From a checkpoint of a small self-supervised image encoder.
Model: 3.26M parameters, 32-pixel images, arch efficientnet, norm groupnorm, activation hardswish, depths [3, 6, 6], widths [32, 56, 96].
Training: adamw at rate 0.0036, 7300 steps, batches of 256.
Data: trained on photos of plants, animals and fungi (iNaturalist), 38949 training examples, 48.0 epochs.
Rows from block 7 of a small self-supervised image encoder, named by matrix and row number. Rows with one number belong to one channel. Each number is 128 + 24 x the weight over its row's rms, rounded and kept within 0 to 255. All counts start at 0. Numbers have three digits each.
After each channel's rows are labels from the 100 images, of 14848, where the channel reaches its highest value: "peak at" is the part of the image that holds the peak. Only what is clearly more common there than usual is listed. The data: photos of plants, animals and fungi (iNaturalist). In brackets: how many of the 100.
# convs0: expand pointwise conv (model.blocks.7.convs.0.weight, 336x56x1x1), inputs 0-55
# convs1: depthwise 3x3 conv (model.blocks.7.convs.1.weight, 336x1x3x3), a 3x3 kernel
# convs2: project pointwise conv (model.blocks.7.convs.2.weight, 56x336x1x1, transposed), outputs 0-55

convs0.70:187176141134083143100133076117154133153122128126174158148131105132106141118107110170138138121094130113114144155106108122173111101108146143117134102160109136161134149147
convs1.70:132109101140131087149159157
convs2.70:095159130123116136128101143138164133098092140133155161177118163132135126133129155157140097094150183156136102127113126110131123080122083116125095137102148139089130091113
peak at: top centre (60)

convs0.185:150138147132088146088137137116135123161114137144136070104133169126145117146109129111130104133134142091133175104141091143116163142114133132075146149142190155117107162138
convs1.185:095126139110133151140167166
convs2.185:172099157153099164121144128129093107131114125146118068098145109101122117148158120127139144157094106065145153107135135121105132143130138181112140168137157144128110118110
peak at: centre (60)

convs0.223:139126145108148116101151096118101141130150136128106106109147138110129100126146152153100175141149092076116131099154135127104075145118127115111154131108096125170162072157
convs1.223:111103146100085117121097115
convs2.223:137092140137144115134123113190114114117176137112082106161141116108056127129144107151125134098151099122146123137117162129125151140140143164121146161130092152159127119092
peak at: centre (43)

convs0.108:143110160126158184098145102123122117078119131125094105124168158168099104122130161126139124138105121119132186098126098137151135100104117102099118123085147134095112137121
convs1.108:142121116130091099105089104
convs2.108:188123115135154179127183155146116124121145111162138108146112112133108130124105099118160137149115102150143132143143141133176160132132104165159093106117160111165139159142
peak at: bottom right (32)

convs0.27:118093111138099144167142157119149088141139120113104111154132111154126177117094105107167118142105138135114143118139101189132177112145145159129106135122121151141096154080
convs1.27:175135138161121126143093114
convs2.27:163188107141066124150097094133161141181092121128145147124093079143137114108101115126117103139132117137124117159113104131147140154145107134128133124142116084167125138127
peak at: top left (44)

convs0.254:127111130087117123094105117163106164157127150123127115057151139109140140152139118140138119122115131125157160078157133147116136166111169142110158162162118174118110128103
convs1.254:123119132083121175105136142
convs2.254:169157087101165142107103139167129143097111127065108167141118161127151157098127132090134128139129136088118108108113133122121142146098153105143139144130121121192145123121
peak at: top left (32)

convs0.82:163126096168101129126166120100150104137126112117096122157126097138123142095103100123136151159103114130069130129157071156154135088143145167121128105147113129143135153095
convs1.82:130154170087142149109128138
convs2.82:170146107138128112139158138118074162147135073145138124131116136161111134115086098144163099166122082097112117163133130150151115116127132146152123089142126142159138163156
peak at: top left (51)

convs0.231:104109151147114091159170139126127143073110119127117131128157149084124142120170161161127195130116140161131120137145152131141104130133105151156134122144149080160146130099
convs1.231:148118109090091143106143153
convs2.231:136108131118136176088088100137180122109138131146123156151118103104180129100143164143128145124105135144111095152109187096151138121131095141127154123118109096130155130096
peak at: top left (35)

convs0.33:120182149137095131134117122085173139141111111126147172124112090147134117099105123118147118142104138106143153139103098170162116092101137127145082098107114143143078144140
convs1.33:116140130121082170153141114
convs2.33:127164137153115108147144137143118172124126131106096137107126168121103163110099099120156089151147179109135152097140123176134117144093142114121104160080116152140097106107
peak at: middle left (43)

convs0.294:095145177149117134124113136146162131155095140124174146162102124100121115108129097128092114122120087143104182172136108115130153094166120137140110087123155100135132141151
convs1.294:112086145098112156132156140
convs2.294:089101112109109112139082108111155076113151155120149125119108081120170109152142164101113111141103150138105106124100162154156123081123120146128111147095112137155118102111
peak at: middle left (29); centre (25)

convs0.227:142105120136074114136151129108104100108147068147117069147139122098138141114128134161106155149117145119123146140148170078141137135132150125146137179155142097129116159100
convs1.227:143086112136113131089105153
convs2.227:125093124113129148141169170142134112099120093168107075128116109077160111127178155139090127117161118149102135150137157115133145117098116138131141145141157079113142114140
peak at: centre (33)

convs0.308:173146134124109147101149138130127121101107163107122146133131157143146130123176118121099136095151110143123132152126142099172125150107110139152172153135134088191164171154
convs1.308:093097123095128155144158130
convs2.308:164126118149108111109102143147134105138123147118142095131115150136095084114158152127068145080184142113138152110106139099153135122150101131108176175152149120118122131139
peak at: top centre (38)

convs0.269:132071145142152138151144171117122106110133127085075088116128163151135145118114131096137134153127115131117161085165107140165166145128133137140120129076106141146107097129
convs1.269:148129111133139096116180106
convs2.269:137126151132153091134147133137093139173105106144082110096118137138139139128119114130153144173136158156165124084161109160142129143126156154062145123121110171121107130103
peak at: bottom left (36)

convs0.129:122148134156131111134143133163098151134131117118126124119118126085114106116144077126071117115177057115085123150147151127141115153124116149152148150134107119124160090167
convs1.129:141131115174113095146138096
convs2.129:221148078136140140081140151114116098111150114118153137138118137130113131132108144076120109134126076157132105120138134094132124123112124112116114132118103129178137142114
peak at: middle right (50)

convs0.149:124128104136176157083131090178161142094089139116111129155117121128167126097148144145157164123126149123124078119111148101161121131151084125101113133133131117142152159103
convs1.149:107090128083123151120150139
convs2.149:120146171106130137111160136140089131121131118115131102118140127128085101120134115126109138115125092080144143114156122156137111159145148192137159158111105172193134149144
peak at: middle left (37); top centre (25)

convs0.28:134186129139130123106106115113149168144098099172186176136097151145141104112086117125121111134105136118141165125113109130141111106082116144086094100122124126123129142143
convs1.28:163136078130115130101127151
convs2.28:124118154137141121157145168141106120113129113113139152148154160145075170138116091159163114124123123092135172140114109106145108067120169150169128150120158154115112119132
peak at: bottom right (35); bottom centre (30)

convs0.324:158127081098135178091154130129135107099145131137115136138133131125095110129108105121082106126132108177131160166085128100093104102108130135151138149108179101120143134153
convs1.324:120107128121119149089109176
convs2.324:149073089107164126137149154096127109118092131138082122145118146176138156129116128103149137141136149140119161149123073096124132084130120115160123100106143112105098095131
peak at: top centre (44); centre (27)

convs0.247:094093157157138119118124109148094116124154151150134082093174109111104127170170131135113135132173099164152123106157153073107140126124133105122156135144140149111112112133
convs1.247:109137162080108138115137151
convs2.247:115104163148112127138144132155096105134157099143073101137159136127099160137132176127118105155127107102104150127176149144104155120113153184127130113107118161088108117122
peak at: middle right (51)

convs0.133:131108125159078150136110124069150089145149179133129140137136106150107116119124179097133125089165116151090095137139123177133142139115094128110142117135108110091129124115
convs1.133:137107128121088105165141160
convs2.133:094096112139088074137096099107121130146155128106114087138093120130133116124141153124127127125143153096094096164158141171129103148099129135104161109166096128091152121109
peak at: bottom left (50)

convs0.155:180184116135123129105081092128138168142143150119150161132122135174118105117091147102128130146088146124096104121129103129177137124138117114095122098146109138140121169140
convs1.155:089102110112089122147137146
convs2.155:122140112125113090109083122154127148157108123131172140099141127135094144158114116158129082094135185135175112109112119128143147137123118125072112161143127162101102102113
peak at: top centre (57)

convs0.322:129086143129117144133164164119115101115110088093096106097144167109146122113144091138092173118134108083097173123177094129104133117154136115142147148115136122111120121146
convs1.322:109088102108123125145166147
convs2.322:121149121158090078120094089143097191130094117142135093118118154164120135102109102150110144158111180112139121124153114124128130132088145095107103135122093128130137119108
peak at: bottom centre (34); bottom right (34)

convs0.153:146083141160153110139166140134075125095130118179126102139150128148074144148127145160106141151160085148135140131130137094109122099095127132135123128127149075140110118154
convs1.153:143162139156170155114143126
convs2.153:147139150112154136077102092141127149135148179125133143126155131105130102163146155126115125132127190110139115076144151159109126143124118083076145136130123166132139102108
peak at: bottom left (32)

convs0.328:104162117072122165164131155094113136156145126107106156103089103140136142139106119083141116160156130102121113136148134169115114148151103114136104099099118179137096117135
convs1.328:133150135102129158111076137
convs2.328:131119165135132136088144083162144116129129140111106096091116129143093133120145132148106142092109103133091150125121124163154129122116151172125160155109103154175143068152
peak at: middle left (28); bottom centre (26)

convs0.248:094078152154132115127126113157072106134169155146130090110170103116118113154172129134097148146163107142154120100131145073102138134133130105127149145129149138123108101144
convs1.248:075139130102155145106132121
convs2.248:147132152112129119103153153074086134111113124128136146144146161142131155169134186128123129165074120090149116112151114098107134105143097147133127143092167127095142144110
peak at: middle right (46)

convs0.159:192121141125155114123135119133107137124144117121124100126152117151064137166138135184107134141114127133155176117113113145133119114095186144093147157152097142109118108119
convs1.159:133164128143178144136156123
convs2.159:119133125133125134109080117119139113135146177119143141181123147163154153158113127088185089132104168161146103116109119107126159138152096120120137083129135160115133132099
peak at: top left (37)

convs0.169:126117103169146135144108130168154131100129129115142092139107162103166129102136153120147131123139133095102098145143152090167161141167083152146109124171083135148128147103
convs1.169:156133123170162143095123139
convs2.169:187111124144102174105157138140115090139120100163110089119161130094148124167098125122143117157106127104126123140140140101077138103089124163141134150124160108126108145100
peak at: middle right (34)

convs0.240:104081158147135099127132119143085106122172163157124094101174115125125130157163136123095143138174088159154120116132157077114150130122137121117156135140148137116128092130
convs1.240:102149128110152133078154132
convs2.240:148124201106137124116156107112097117141145142120125123095168115138140133171138166111129118148094151104149139075152129132102140127122092115095154091119146147113111083112
peak at: middle right (40)

convs0.187:109104165144132163115149146124149109123104116141139077139121175100155116129166173151146146142121123104119153099168109114155144154146110142110172167129167120105127157107
convs1.187:167110107140086114156120128
convs2.187:161103146121101144134159117134112118123124107149091070108158108101126154152088130107131124126118115050136114128168167146098147150113133154107124168137150144125115118108
peak at: middle right (28)

convs0.2:142132089109137112159132167093155134107153141106079110157113143131143147090118183131147156129129129088104116158114117150136087129141111150178130101134125111159173129123
convs1.2:169150138148103102151110108
convs2.2:116127083138135125121112115162161132162140109133157147109104087182137154126109092119142103122161136157136127166100091138167130122143128142170084119151127114129113150079
peak at: top left (46)

convs0.258:140139108072148148142148151083115105115130116130079094103161147149141134154120175106132139175129160097147130098144131136120107140120139099114129136066124146102099117138
convs1.258:127147174112145165103132141
convs2.258:100113141115107143108083102125174138137131146137124153161113113068161116107158185140119133128122164073088102119129152139121119085125113121096140118124106135118136112103
peak at: middle left (26)

convs0.7:147122110153126116160161144111130128108140111106083093135115171120146170096105140086156142146139137131121112143159127132158123131138134162178132124130123109191184143108
convs1.7:094102120129152163125091117
convs2.7:096168105147086133153115119124161127140130123143170148124113088181117138110105102131138105125129108159125113172105101132177140122163119169166097106148128114137100146116
peak at: bottom centre (27)

convs0.235:070095141158155091094098091170109142151157150128139132099162099121123128164145107143118135114128092141171135110144143090107150121152141113145152143141126173117114112131
convs1.235:127134123086115085132135092
convs2.235:094126122091148108138119127167121134137141142138103111085157091082114147160137119116141103138125133071125122104135145187124132117121145131086129136107131168110075101100
peak at: centre (35)

convs0.236:133177164125136138164135159100115130146086107141163121112095097159122117142070133091128095125123112126142129148099150128141111170125107129129070101140130158138118111158
convs1.236:138147105099125083121159144
convs2.236:122151136145112143179130118107124135136089145136084151122096134153104136140106076099138082120138117137094124168116117120112126157113100134124105083123073133105095097151
peak at: top centre (33); centre (25)

convs0.316:160147098077138131111143135124119124128110144119116120101158171165136126125115171114094127140136137074137176086142086149112113104101136106141165154096153129147101111139
convs1.316:107089089139124140152141153
convs2.316:125122162141120116150164121115104137107185075087095118118140124159097121116124114128118150133134091142114203139159099153133116119143180123148132128133127127153146098123
peak at: top centre (28)

convs0.292:138136143119127089105144162114158106117121077105100108095119178114152161102103133089153119144090153144138137109156155138141164128092143118104169140116143163126128162119
convs1.292:101145111094158099122144101
convs2.292:146107184067147151091151138099093150087119099122168138106113114087186113132128151119092148160125150143141125110141157098137127125125146131117137134112127139111140106149
peak at: middle right (25)