{
  "arch": "efficientnet",
  "norm": "groupnorm",
  "cautious_weight_decay": true,
  "max_steps": 7300,
  "lr_schedule": "cosine",
  "warmup_steps": 730,
  "weight_decay": 0.1
}
Rows from block 7 of a small self-supervised image encoder, named by matrix and row number. Rows with one number belong to one channel. Each number is 128 + 32 x the weight over its row's rms, rounded and kept within 0 to 255. All counts start at 0. Numbers have three digits each.
Before each channel's rows are labels from the 100 images, of 14848, where the channel reaches its highest value: "strongest on" is what is common among them. Only what is clearly more common there than usual is listed. The data: photos of plants, animals and fungi (iNaturalist). In brackets: how many of the 100.
# convs0: expand pointwise conv (model.blocks.7.convs.0.weight, 336x56x1x1), inputs 0-55
# convs1: depthwise 3x3 conv (model.blocks.7.convs.1.weight, 336x1x3x3), a 3x3 kernel
# convs2: project pointwise conv (model.blocks.7.convs.2.weight, 56x336x1x1, transposed), outputs 0-55

strongest on: class Aves (86); order Anseriformes (25); family: Anatidae (25)
convs0.65:140192127145075132129134163107149143166100150162153171140112105197156143100071106066150038095122117137151177180136105144170156119124117132162116096087151139150115171130
convs1.65:136102137165064170134108156
convs2.65:130167132126068189170092132111116137120151111081125135159125082173084160141093104124156040122143147102114142189092081131133158114152114130207080135138136141144100176135

strongest on: class Aves (94); phylum Chordata (94); order Accipitriformes (50); family: Accipitridae (45)
convs0.184:073139098114078103198124156085125111146128145121136146165117038134159137123144142083130099145171141177102083181107148127114115122165096111154092064066140112117150084132
convs1.184:146161126170155091103075105
convs2.184:134075122133174113074111068117136149115066099164117111103074152083127126137147173160153149178113153095141136082130093077110128103131142043108118163146167138061124113116

strongest on: class Aves (88); order Anseriformes (25); family: Anatidae (25)
convs0.42:146120144143151042114160115146066107165179137150114140140124191108099173146117092169137107126122123132200148085131164142150143167150214180122133129143133174152090139115
convs1.42:115144128045146165119127137
convs2.42:178185131142100161078118110161124101145114157132150084085171116197115107134072192071093065136115113112123151150123106091061136122122131120146138122121204114159116123134

strongest on: phylum Chordata (92); class Aves (90)
convs0.116:180115140117155059090103144159147186112125198061107141087114147174141106127139161123105173097140152113125112101199082117170132143134082122134163115089139133074138140081
convs1.116:112061120149102094131154167
convs2.116:103162114132134177122150109115193067145138144161135127175080121128153094112104165048167132144105031134083096140093099120157119135143092189151148098112156127143138127154

strongest on: order Accipitriformes (25)
convs0.72:213193161125061154142175107021122114139128140137173166120144117149133096108114146145122151135127111107090172127174081147154125106088089117100111096090111129130125123145
convs1.72:175152149167136164169137165
convs2.72:120152121125155103133105169167172099120141049083053117143095108147068144081109098127119094130188149160150124110110112143167164096105131125106115140196103183111116133070

strongest on: order Passeriformes (53)
convs0.41:103141118159146127142113081159178066118123112099070083152124183120164147099108156092183167144156143095123162079136080131124195111159147139144106166150138167185104145076
convs1.41:190095104131113135135180154
convs2.41:120125136129142135100117060123157128172137131160125110144140132101211101104105146086138118208054098097080110116130103139104153127198191123094192149100139138157141122126

strongest on: phylum Chordata (100); class Aves (99); order Accipitriformes (27)
convs0.280:163128090147174056107063123183137129156088175114138095136112144179101136124136171103155094104119159126129135111101092193131154143147147135057160155197120147161127164105
convs1.280:139164129166166162178162139
convs2.280:170081171127093089184129126096053129152130124071148185123152121139115180203127080107150104103126119133135125108141144086091205147125105142131170114086109143123123113173

strongest on: class Aves (87); order Anseriformes (26); family: Anatidae (26)
convs0.158:109026134131191115144189149146045127073137100172091093170163126117067153140152171149144140169123082135130119148111152094113131094112128133151107107128149120106100122110
convs1.158:106094099098099091102095086
convs2.158:090094132165138125145143109129153115141183081133096121162114101129111162093142090170143185159130056150105088171130138151165125121178158189178129099159080107167148188098

strongest on: order Passeriformes (55)
convs0.296:104154143129131116160204177094113125138122116132101177155114151075139158098097025127117141154140090136104125171181198100158102122152107166126134123096107097177140096145
convs1.296:113137172134115167194151147
convs2.296:141171140136111158142086103114150089168181125103159121101106103155145119160123094086136121091125120171141096118057155124204122104176143133143121164104088157210116147057

strongest on: class Aves (90); order Anseriformes (36); family: Anatidae (36)
convs0.162:166094096195186099139150132114044156103115134203121101126172122138040146162133143162102123132160086155151119150101162101112135108088108138133111139169155080126115111138
convs1.162:133168185084123145085118121
convs2.162:133108163123137113082134081120146099157187191126070148152148111062100104120143166149109155136111166081121088092161180154092143138126132143056177118146089168109137107083

strongest on: class Aves (100); phylum Chordata (100); order Accipitriformes (62); family: Accipitridae (47)
convs0.178:110146092131177121109148071169137087118124111115102165157153102183096148111122124136149139191070131140125161121086043161155138064150145127094100084092161151130072155119
convs1.178:108094102100073096101100103
convs2.178:031047167120167156128106142105120150073122125097116107096140128130121142126183121170090108073154106154151134138108138141119137145165103098152144151099098120055089073138

strongest on: order Passeriformes (52)
convs0.320:097146188129188075066156122177125153092125113101109164092144137153106098113156093171157173110092133116165191056132075091153141128144153099123150111085164134156135141124
convs1.320:110147130080162164088173142
convs2.320:108094107139151137051128097172155099083152113103064098168098163100115127057125119149108124147138090083091120137110106106065111113188186154128150162127129156151176132097

strongest on: order Charadriiformes (26)
convs0.87:082036131114170093158158152176060108116138121135069062148167120110066153161146138154123147147178108125125126131132180099081127168156164137145155125131128110099125093135
convs1.87:174154108181166159137151109
convs2.87:255173116148109116126107112116112148123071135128185135114075129136168110110090133101109096130125105090107111128095075051148120118105112128103140131130134108114181157176

strongest on: phylum Chordata (93); class Aves (92)
convs0.241:086074149136151154136157152112084134077156083151079083141144134122111136122125122183128147195128109110125161125156153073082101079095171080183120132097162101065110097143
convs1.241:144109115069073114096101130
convs2.241:153119135161197115133128142175121145118200075111093127161095133096146136058128100150158173144125084115116152156173140124196150096131157116174127096115141088183159182115

strongest on: phylum Chordata (92); class Aves (88)
convs0.32:139179075078097127111107129098155109152114132146160149119114109169139136156058065087125072112116082165100115201105145056115116117123111146128149069127127119131145118195
convs1.32:134124125124141190107061114
convs2.32:150100111120131140148113053092135130153103154105124169062133116168143145203103082066162119133118148139129115075101105185075155174143146092093125113081104149095120093162

strongest on: order Charadriiformes (26)
convs0.125:142086117133101107066078117087172159177140162095162175116113164114180125146134143179142148075148153087083092119190128143156119118136124107100142130172065140093155142075
convs1.125:121120085162156137064129094
convs2.125:149159146133089188112176110145166078157180134165145108175120105086108106154171122099123109110147085145115122128111107164170149151168115176141198176103166123195122165162

strongest on: phylum Chordata (96); class Aves (89); order Charadriiformes (37)
convs0.262:155160094144174148149130109152101154084155069140103149145101136094179167126096096116160143165134131180121075171165185133207129094139133111134108090127088138173121104063
convs1.262:130129142070097168146149176
convs2.262:139102166121135141104149137136046185145118177149141100048112100157118113144128094105154151151069124120166105114163169130148115117123161071160075049108116109158145152097

strongest on: class Aves (87)
convs0.330:141147111079146136131166138076107066140104160094138123120174143192089097133149194109097134124131121096125187092113072152125127120117137113134166149052186128164109108189
convs1.330:165139139117112129098081064
convs2.330:122133105127162067118119103156106124137109127162134106093194170127090113154125141146150092102103180159155140077156142109074121085048113134070179110141196109123135158084

strongest on: phylum Chordata (96); class Aves (91); order Anseriformes (39); family: Anatidae (39)
convs0.54:104058153198130149106127147170131106096173125127143123134152105059102093147171069172088148073142075171135172113149159090106139122148157140145147182164116092144131132112
convs1.54:068076128091121143117114159
convs2.54:139173101085193109108133115133173120146111171103080198189105140171174108071114146087127134151093147104080120118122119162130149162170139086088147095072107142150133094145

strongest on: class Aves (83); order Charadriiformes (32)
convs0.146:187147108164089097107110122105135109165124134109199147172115092180122154116109171155138119139101107106071083166135086133205119088150125109095097067163101154088092130145
convs1.146:162147126116095183148166168
convs2.146:131127127144129136127100157126145116123129128122105070107073155168041155134150108171178140079119110137189082151118172105143149157129084123144101124204085177089145166086

strongest on: class Aves (88)
convs0.152:142064093208192082122143121149048149124112118182126137113161113178067155164122135178114134131142101143166105124082137103157133093076102122121111121163123084141125109140
convs1.152:108169159087143131109170175
convs2.152:178126122070139116088130059134167062150177139148090132193156109097131098129108184130074106172132142097058140087132123127112140077146165147075163111133135120145124133122

strongest on: class Aves (93); phylum Chordata (93); order Accipitriformes (35); family: Accipitridae (31)
convs0.242:084138164180107109160137156130150199164128153104193186141115062175135145138140096130190122090133136150151096167101109143170158152110124169157111080133161099148160148171
convs1.242:114145125129167073129072161
convs2.242:119157088130147088094103112142153146117111150175150171143090154073145165087103150141163133139126133017105120063063076131168171115132118125114097120153138143132102122083

strongest on: class Aves (99); phylum Chordata (99); order Accipitriformes (40); family: Accipitridae (37)
convs0.215:078079178112125141124129101116121100093197160109091124129135121080171114087163125138117169122140109128076084095176179119100139148174109099142174126082074126164192096138
convs1.215:067125155085103104128107092
convs2.215:127133093155134073150065115126175119182194166096149156189110118203073166146133138128144129095154134148135124127107080144134099137212120133148130140143114169127151177144

strongest on: order Accipitriformes (33); family: Accipitridae (27)
convs0.170:088141101184092080136142080139114173130155136185162122135155118084169123139174140121176146112113161182136052149113194098153103167134119155150139123132124113188173162098
convs1.170:099154152187155113162104097
convs2.170:075084091135137116109109103111125126146134122138128080110174104157087130149147116134197113158134172141189134086128053190120147110183109124085143126141158190061098143115

strongest on: phylum Chordata (96); class Aves (91); order Anseriformes (44); family: Anatidae (44)
convs0.43:069037164194123140110141144162131108106158126117145134136145087060079105127172069168097140090141085181119158134155165087105156120136142142145126154139106091149167125133
convs1.43:082083102082112114091120148
convs2.43:095153118083164152116085092129186115153157173115093187138097100160175100082135138075142120133117149133076110118100141157137155150201119051097143078099109125161117095135

strongest on: class Aves (97); phylum Chordata (97); order Accipitriformes (45); family: Accipitridae (38)
convs0.165:137142112140203122155122147135070182113111148168099156111125086195053133167138141116151128125171141166172095138073130171146132125087083130151059108116122141132081099136
convs1.165:153092080163105089159136101
convs2.165:146065177139186089161160165150112147094054132117055148105152193136081159132146094157149151128135187131158162113162095134119111146123131179130111141157151164087143141114

strongest on: class Aves (89)
convs0.250:112090166146127114117130098138074124138174161160138060100190109121114118182174140126079151121182082162184125094142160044104148124119130090128163141143144137116116071140
convs1.250:064148148101166126101151099
convs2.250:123109168072132112095161171105077110160097157148131139146154155156151125167092178100099124211081123087128113096169095084078114119152127123136147108083166167066132099145

strongest on: class Aves (94); phylum Chordata (94)
convs0.29:175131169202160106146140114173129102109071131103065132099114109177128091107102115102088123165169098129112153101138064117153199120151105120062088115121116135163097109109
convs1.29:106083091122123100168160172
convs2.29:114145188133096170092114138090183136143124223156183127118113098184142134127092151111136093128115118153078089180124119078147108129160081123105120091104155112095111065138

strongest on: order Charadriiformes (25)
convs0.6:143147084144139106162089149095161109132153090084132137146102173071209153085088168092145150154121161110117081115183128153157118120121128149162143118129091154122195152056
convs1.6:096133078144164095148106081
convs2.6:107189097137092118102089120149120125170109118109172204116108098192105121075081057142131128124151124133138117152115057121170124108176142115147081131123109145166095125066

strongest on: phylum Chordata (95); class Aves (94); order Anseriformes (31); family: Anatidae (31)
convs0.157:159087102208157105129142112135076173108112115174157103144146091163040126158129163194080150142166091160129139136093113099157125072117106120134117115172112081121110120136
convs1.157:159155180157128149182120151
convs2.157:191152110094175111055177110176108064156137148130134128145148145096130127126096168140143101140144167148106119107071084134153144132188149182117198111136144150138130113065

strongest on: class Aves (91); order Anseriformes (27); family: Anatidae (27)
convs0.150:106022108141220106151161141123057133091126118174086087159135132147074162158132171151147126177122109109129111153105124135140096096111156137142087109122143119104088115122
convs1.150:108111092091104080102105087
convs2.150:052133114123162124156121121130169128145188104109067144150100106144112165060137061150165127137135069152113102168102137173181109135163156148166081100141094144156120159096

strongest on: phylum Chordata (99); class Aves (98); order Accipitriformes (34); family: Accipitridae (28)
convs0.0:110122094126139095176154148100150126141141121120058100156116163123142180072110146140138152144144101101069127155095114159141061135160110194191139116171104094193178102137
convs1.0:108130090184135098126079155
convs2.0:104177082129150139102096112144135143152135124136165138121082097172130139105109087126165126128099107133144119167042079144193146122183142162205054108139132108148121157082

strongest on: class Aves (85)
convs0.209:100219136130160114088117063140167087159137123167123169142102097115146099088084079138147081132083113127123174127123110166127141123176152156086118089134128198170102149105
convs1.209:123151136087081156114152184
convs2.209:154124140128112111094128101134160146107100207110134139081142145212115079120054059125168077154075146117158161163108140155135116094109127088132106089088133145153158145107

strongest on: class Aves (93); phylum Chordata (93); order Accipitriformes (36); family: Accipitridae (31)
convs0.317:177155147151169120089099076108149120125114113108124165091102105169112062101093142146121106156084124121108192086114055189148142092107131110053106133108091157129096141101
convs1.317:175160170150090100126098102
convs2.317:145114124081125147118112167135088098075117146135061119145153164119121112151131179133140095131140212056151132078177112123086174130082127057103139152102136185122107124120

strongest on: phylum Chordata (97); class Aves (95); order Anseriformes (30); family: Anatidae (30)
convs0.161:177108128178155118125129108165053174115139115176150116169163078142049149135135165203091124134145096112142142155083120094142115083103138123096109120186131076114110122146
convs1.161:183146166134102142169135170
convs2.161:183147124152157157093098125132155108178173220082152176168142147109132112121167120108187100080122146138168100109095123117151156134176073125123168126167151188133107139137

strongest on: phylum Chordata (92); class Aves (91); order Accipitriformes (33); family: Accipitridae (29)
convs0.122:162123113125071107098079090133154141182139111120153162130116139096176114090132113095140154115159132116103084126210073101097153101156124168106190127172059123140178151098
convs1.122:114098172113084158105078115
convs2.122:111138121109154153118165082134174069175171087153125147197124119139157156110139126125180159171099087128085092140088065148160150120127118128125128075125108109211118127077

strongest on: class Aves (89)
convs0.232:174173098100101110115171152091117152169140144090168157171164135184103164127114100126145117168125105102141173099137046156155117109131169168168127087109132179191089116148
convs1.232:171124146139062111121121174
convs2.232:136170161194129110107114091124091183097138175152187154093100139082080157140083120128130143102050125099152147146137139105195161149134126159171126118166161123181149156147

strongest on: phylum Chordata (98); class Aves (97); order Accipitriformes (47); family: Accipitridae (38)
convs0.183:168155136181142129098113141146142090146130105149149039101111196119170140100102152108162115143133127113162155112175128069185183141146100149101135169153167187172122155106
convs1.183:142145131109124171115199164
convs2.183:142099153153115169113149104167102064162128125151115060141149152080155132162116144118153126196075122039096128112157123113080156100110130152107136137117177158164086143071

strongest on: class Aves (83); order Accipitriformes (25)
convs0.298:155176146081091147088058160101220107160089143115144169149098123161185118101115162116132098098121149117148152168082124111151103086128099099116164100097158113146128154179
convs1.298:158167131091142164119079090
convs2.298:174141163103116152139113057065119202140048132176156136056132134152110141186091068136120121150110144134130126127096145131117104157120131096140050118129146123113116151141

strongest on: phylum Tracheophyta (25); kingdom Plantae (25)
convs0.67:172158174121099137110161076110096129162110148163158109096183093132097090170152154173064166140154107101156173107141093116105070112082151116078174140139157102124127084162
convs1.67:164137188115102125122079097
convs2.67:089086152150145137072148123132112105128150118104101101164139144048148117117115131158120162179143088099075130081162125134082153086146176208125187135106101156167134139079

strongest on: class Aves (96); phylum Chordata (96); order Accipitriformes (28)
convs0.188:082168174128100120155094140168082166209109091102141140098129130118099144189125086133072075117154155117169187126128096160085134154120162109173130155169103145107118113166
convs1.188:092074097137128170118147169
convs2.188:138136138135095062162055104156082185108155129105175143116127100099094162140109129158096139098103169122102105130148182098112140152123133174138129158207114143123194188140

strongest on: phylum Chordata (93); class Aves (92); order Anseriformes (27); family: Anatidae (27)
convs0.148:181067134179149118160163147135053121094121102197111085145146108147053134158148165184084151141142080140124164149098130087130142103086137124117123128142155076123098109152
convs1.148:166180135163178151129156125
convs2.148:205151168101155136067086088110142152118139195108142154115168123109158124154141148103139111125150216102141121054155133146132123138146118080057161143140125165116123103096

strongest on: class Aves (83)
convs0.22:179188161159092186106141102051136165117120119126155190143110125129117113127085089165134098108082116075110197150132122145158137099085134164157093149142090149178106151132
convs1.22:139157085157182112136169103
convs2.22:091175100123110160142113112114209101098136175081091134193096103121114123107102119087128058061159123147096155143142136194144151126156082178104117161125117148145116091136

strongest on: order Passeriformes (52)
convs0.142:190124119124123137089093156140163134088101145115095161126118122129105096105143084167102117071192123199112128154126179099142146151140105121138191171138112072136205182135
convs1.142:114159144077116174155096093
convs2.142:179133133083150088143147138098097136103121173167147091123065123137096151119156160089088202142121093088135120109109127115207133210152096075129090122098097116102120121114

strongest on: order Accipitriformes (27)
convs0.180:054095170087132174127187152153156135138105130139134081112159156067151086141175147155106164124122156056137157125132105101103147143160120145148156150108219111106100155133
convs1.180:128056083146107099146136122
convs2.180:178091147166096184102156138168115116108126094172070068142139143089118133155129098148142151134143109072120105116164186139135204163099077147118100152159138128136158164068

strongest on: class Aves (98); phylum Chordata (98); order Accipitriformes (43); family: Accipitridae (37)
convs0.281:168145101098102104126107141124135047168143217077089123127132104203089141117102133095138079109105123125125114106119105195157156155128120134058154125108091151169114141121
convs1.281:179154135155123084077112149
convs2.281:169134156145141094107129103142059172126128136152156115053153182063098152170148173134109154117105124092148091094168174122141133167065117159147170186113130140139162154145

strongest on: order Accipitriformes (34); family: Accipitridae (28)
convs0.182:160098150107079177096162179060126068160092111158106079064120166149138097149108113094116101144111145099144153116184115144115170170099126140088142143090193128124093119129
convs1.182:134097144120066137107148185
convs2.182:178102147175100157135169134160094085139141092154097062122144117057142138162132132121160149145096125064125129109160157149079163122103164201146119184121136140176135107076

strongest on: phylum Chordata (100); class Aves (99); order Accipitriformes (38); family: Accipitridae (31)
convs0.19:141135080136159074141157177104145117096172128094074089147094182114132150095113163110143168143140128119118098149144128155154078165158129198191117124133115085168206111101
convs1.19:142120136130082129126051099
convs2.19:112183074132144097107092108140138125160111109113186161108075072208143139103104096134154119120163110162153110146086040139184130094133116132158088102139136136138099169094

strongest on: order Passeriformes (50)
convs0.21:083095104139124114172123155138143059167109117120084102164119093166096177108096099101174115155089144128102139131106078195106172103172154171129100114150090173125082167093
convs1.21:178142177159119155118084111
convs2.21:185180100167109080140087052117116173135070121147168154094069091116140087151105115099111126144145128108172088129112125133148148189101089124086114155167086121121144140173

strongest on: class Aves (95); phylum Chordata (95); order Accipitriformes (33); family: Accipitridae (31)
convs0.284:154158106149128113121088077164148059164148185127099076143135113193105132097128129079133103085118142110148158100107088184127179124146128159078140159149128160198094154097
convs1.284:121174092127113118056120117
convs2.284:161118125096108111149159168161061127105076113145148108124153134070124062191149168107054143149114144128138183118138152135098155130068142145113152193103165095158116100111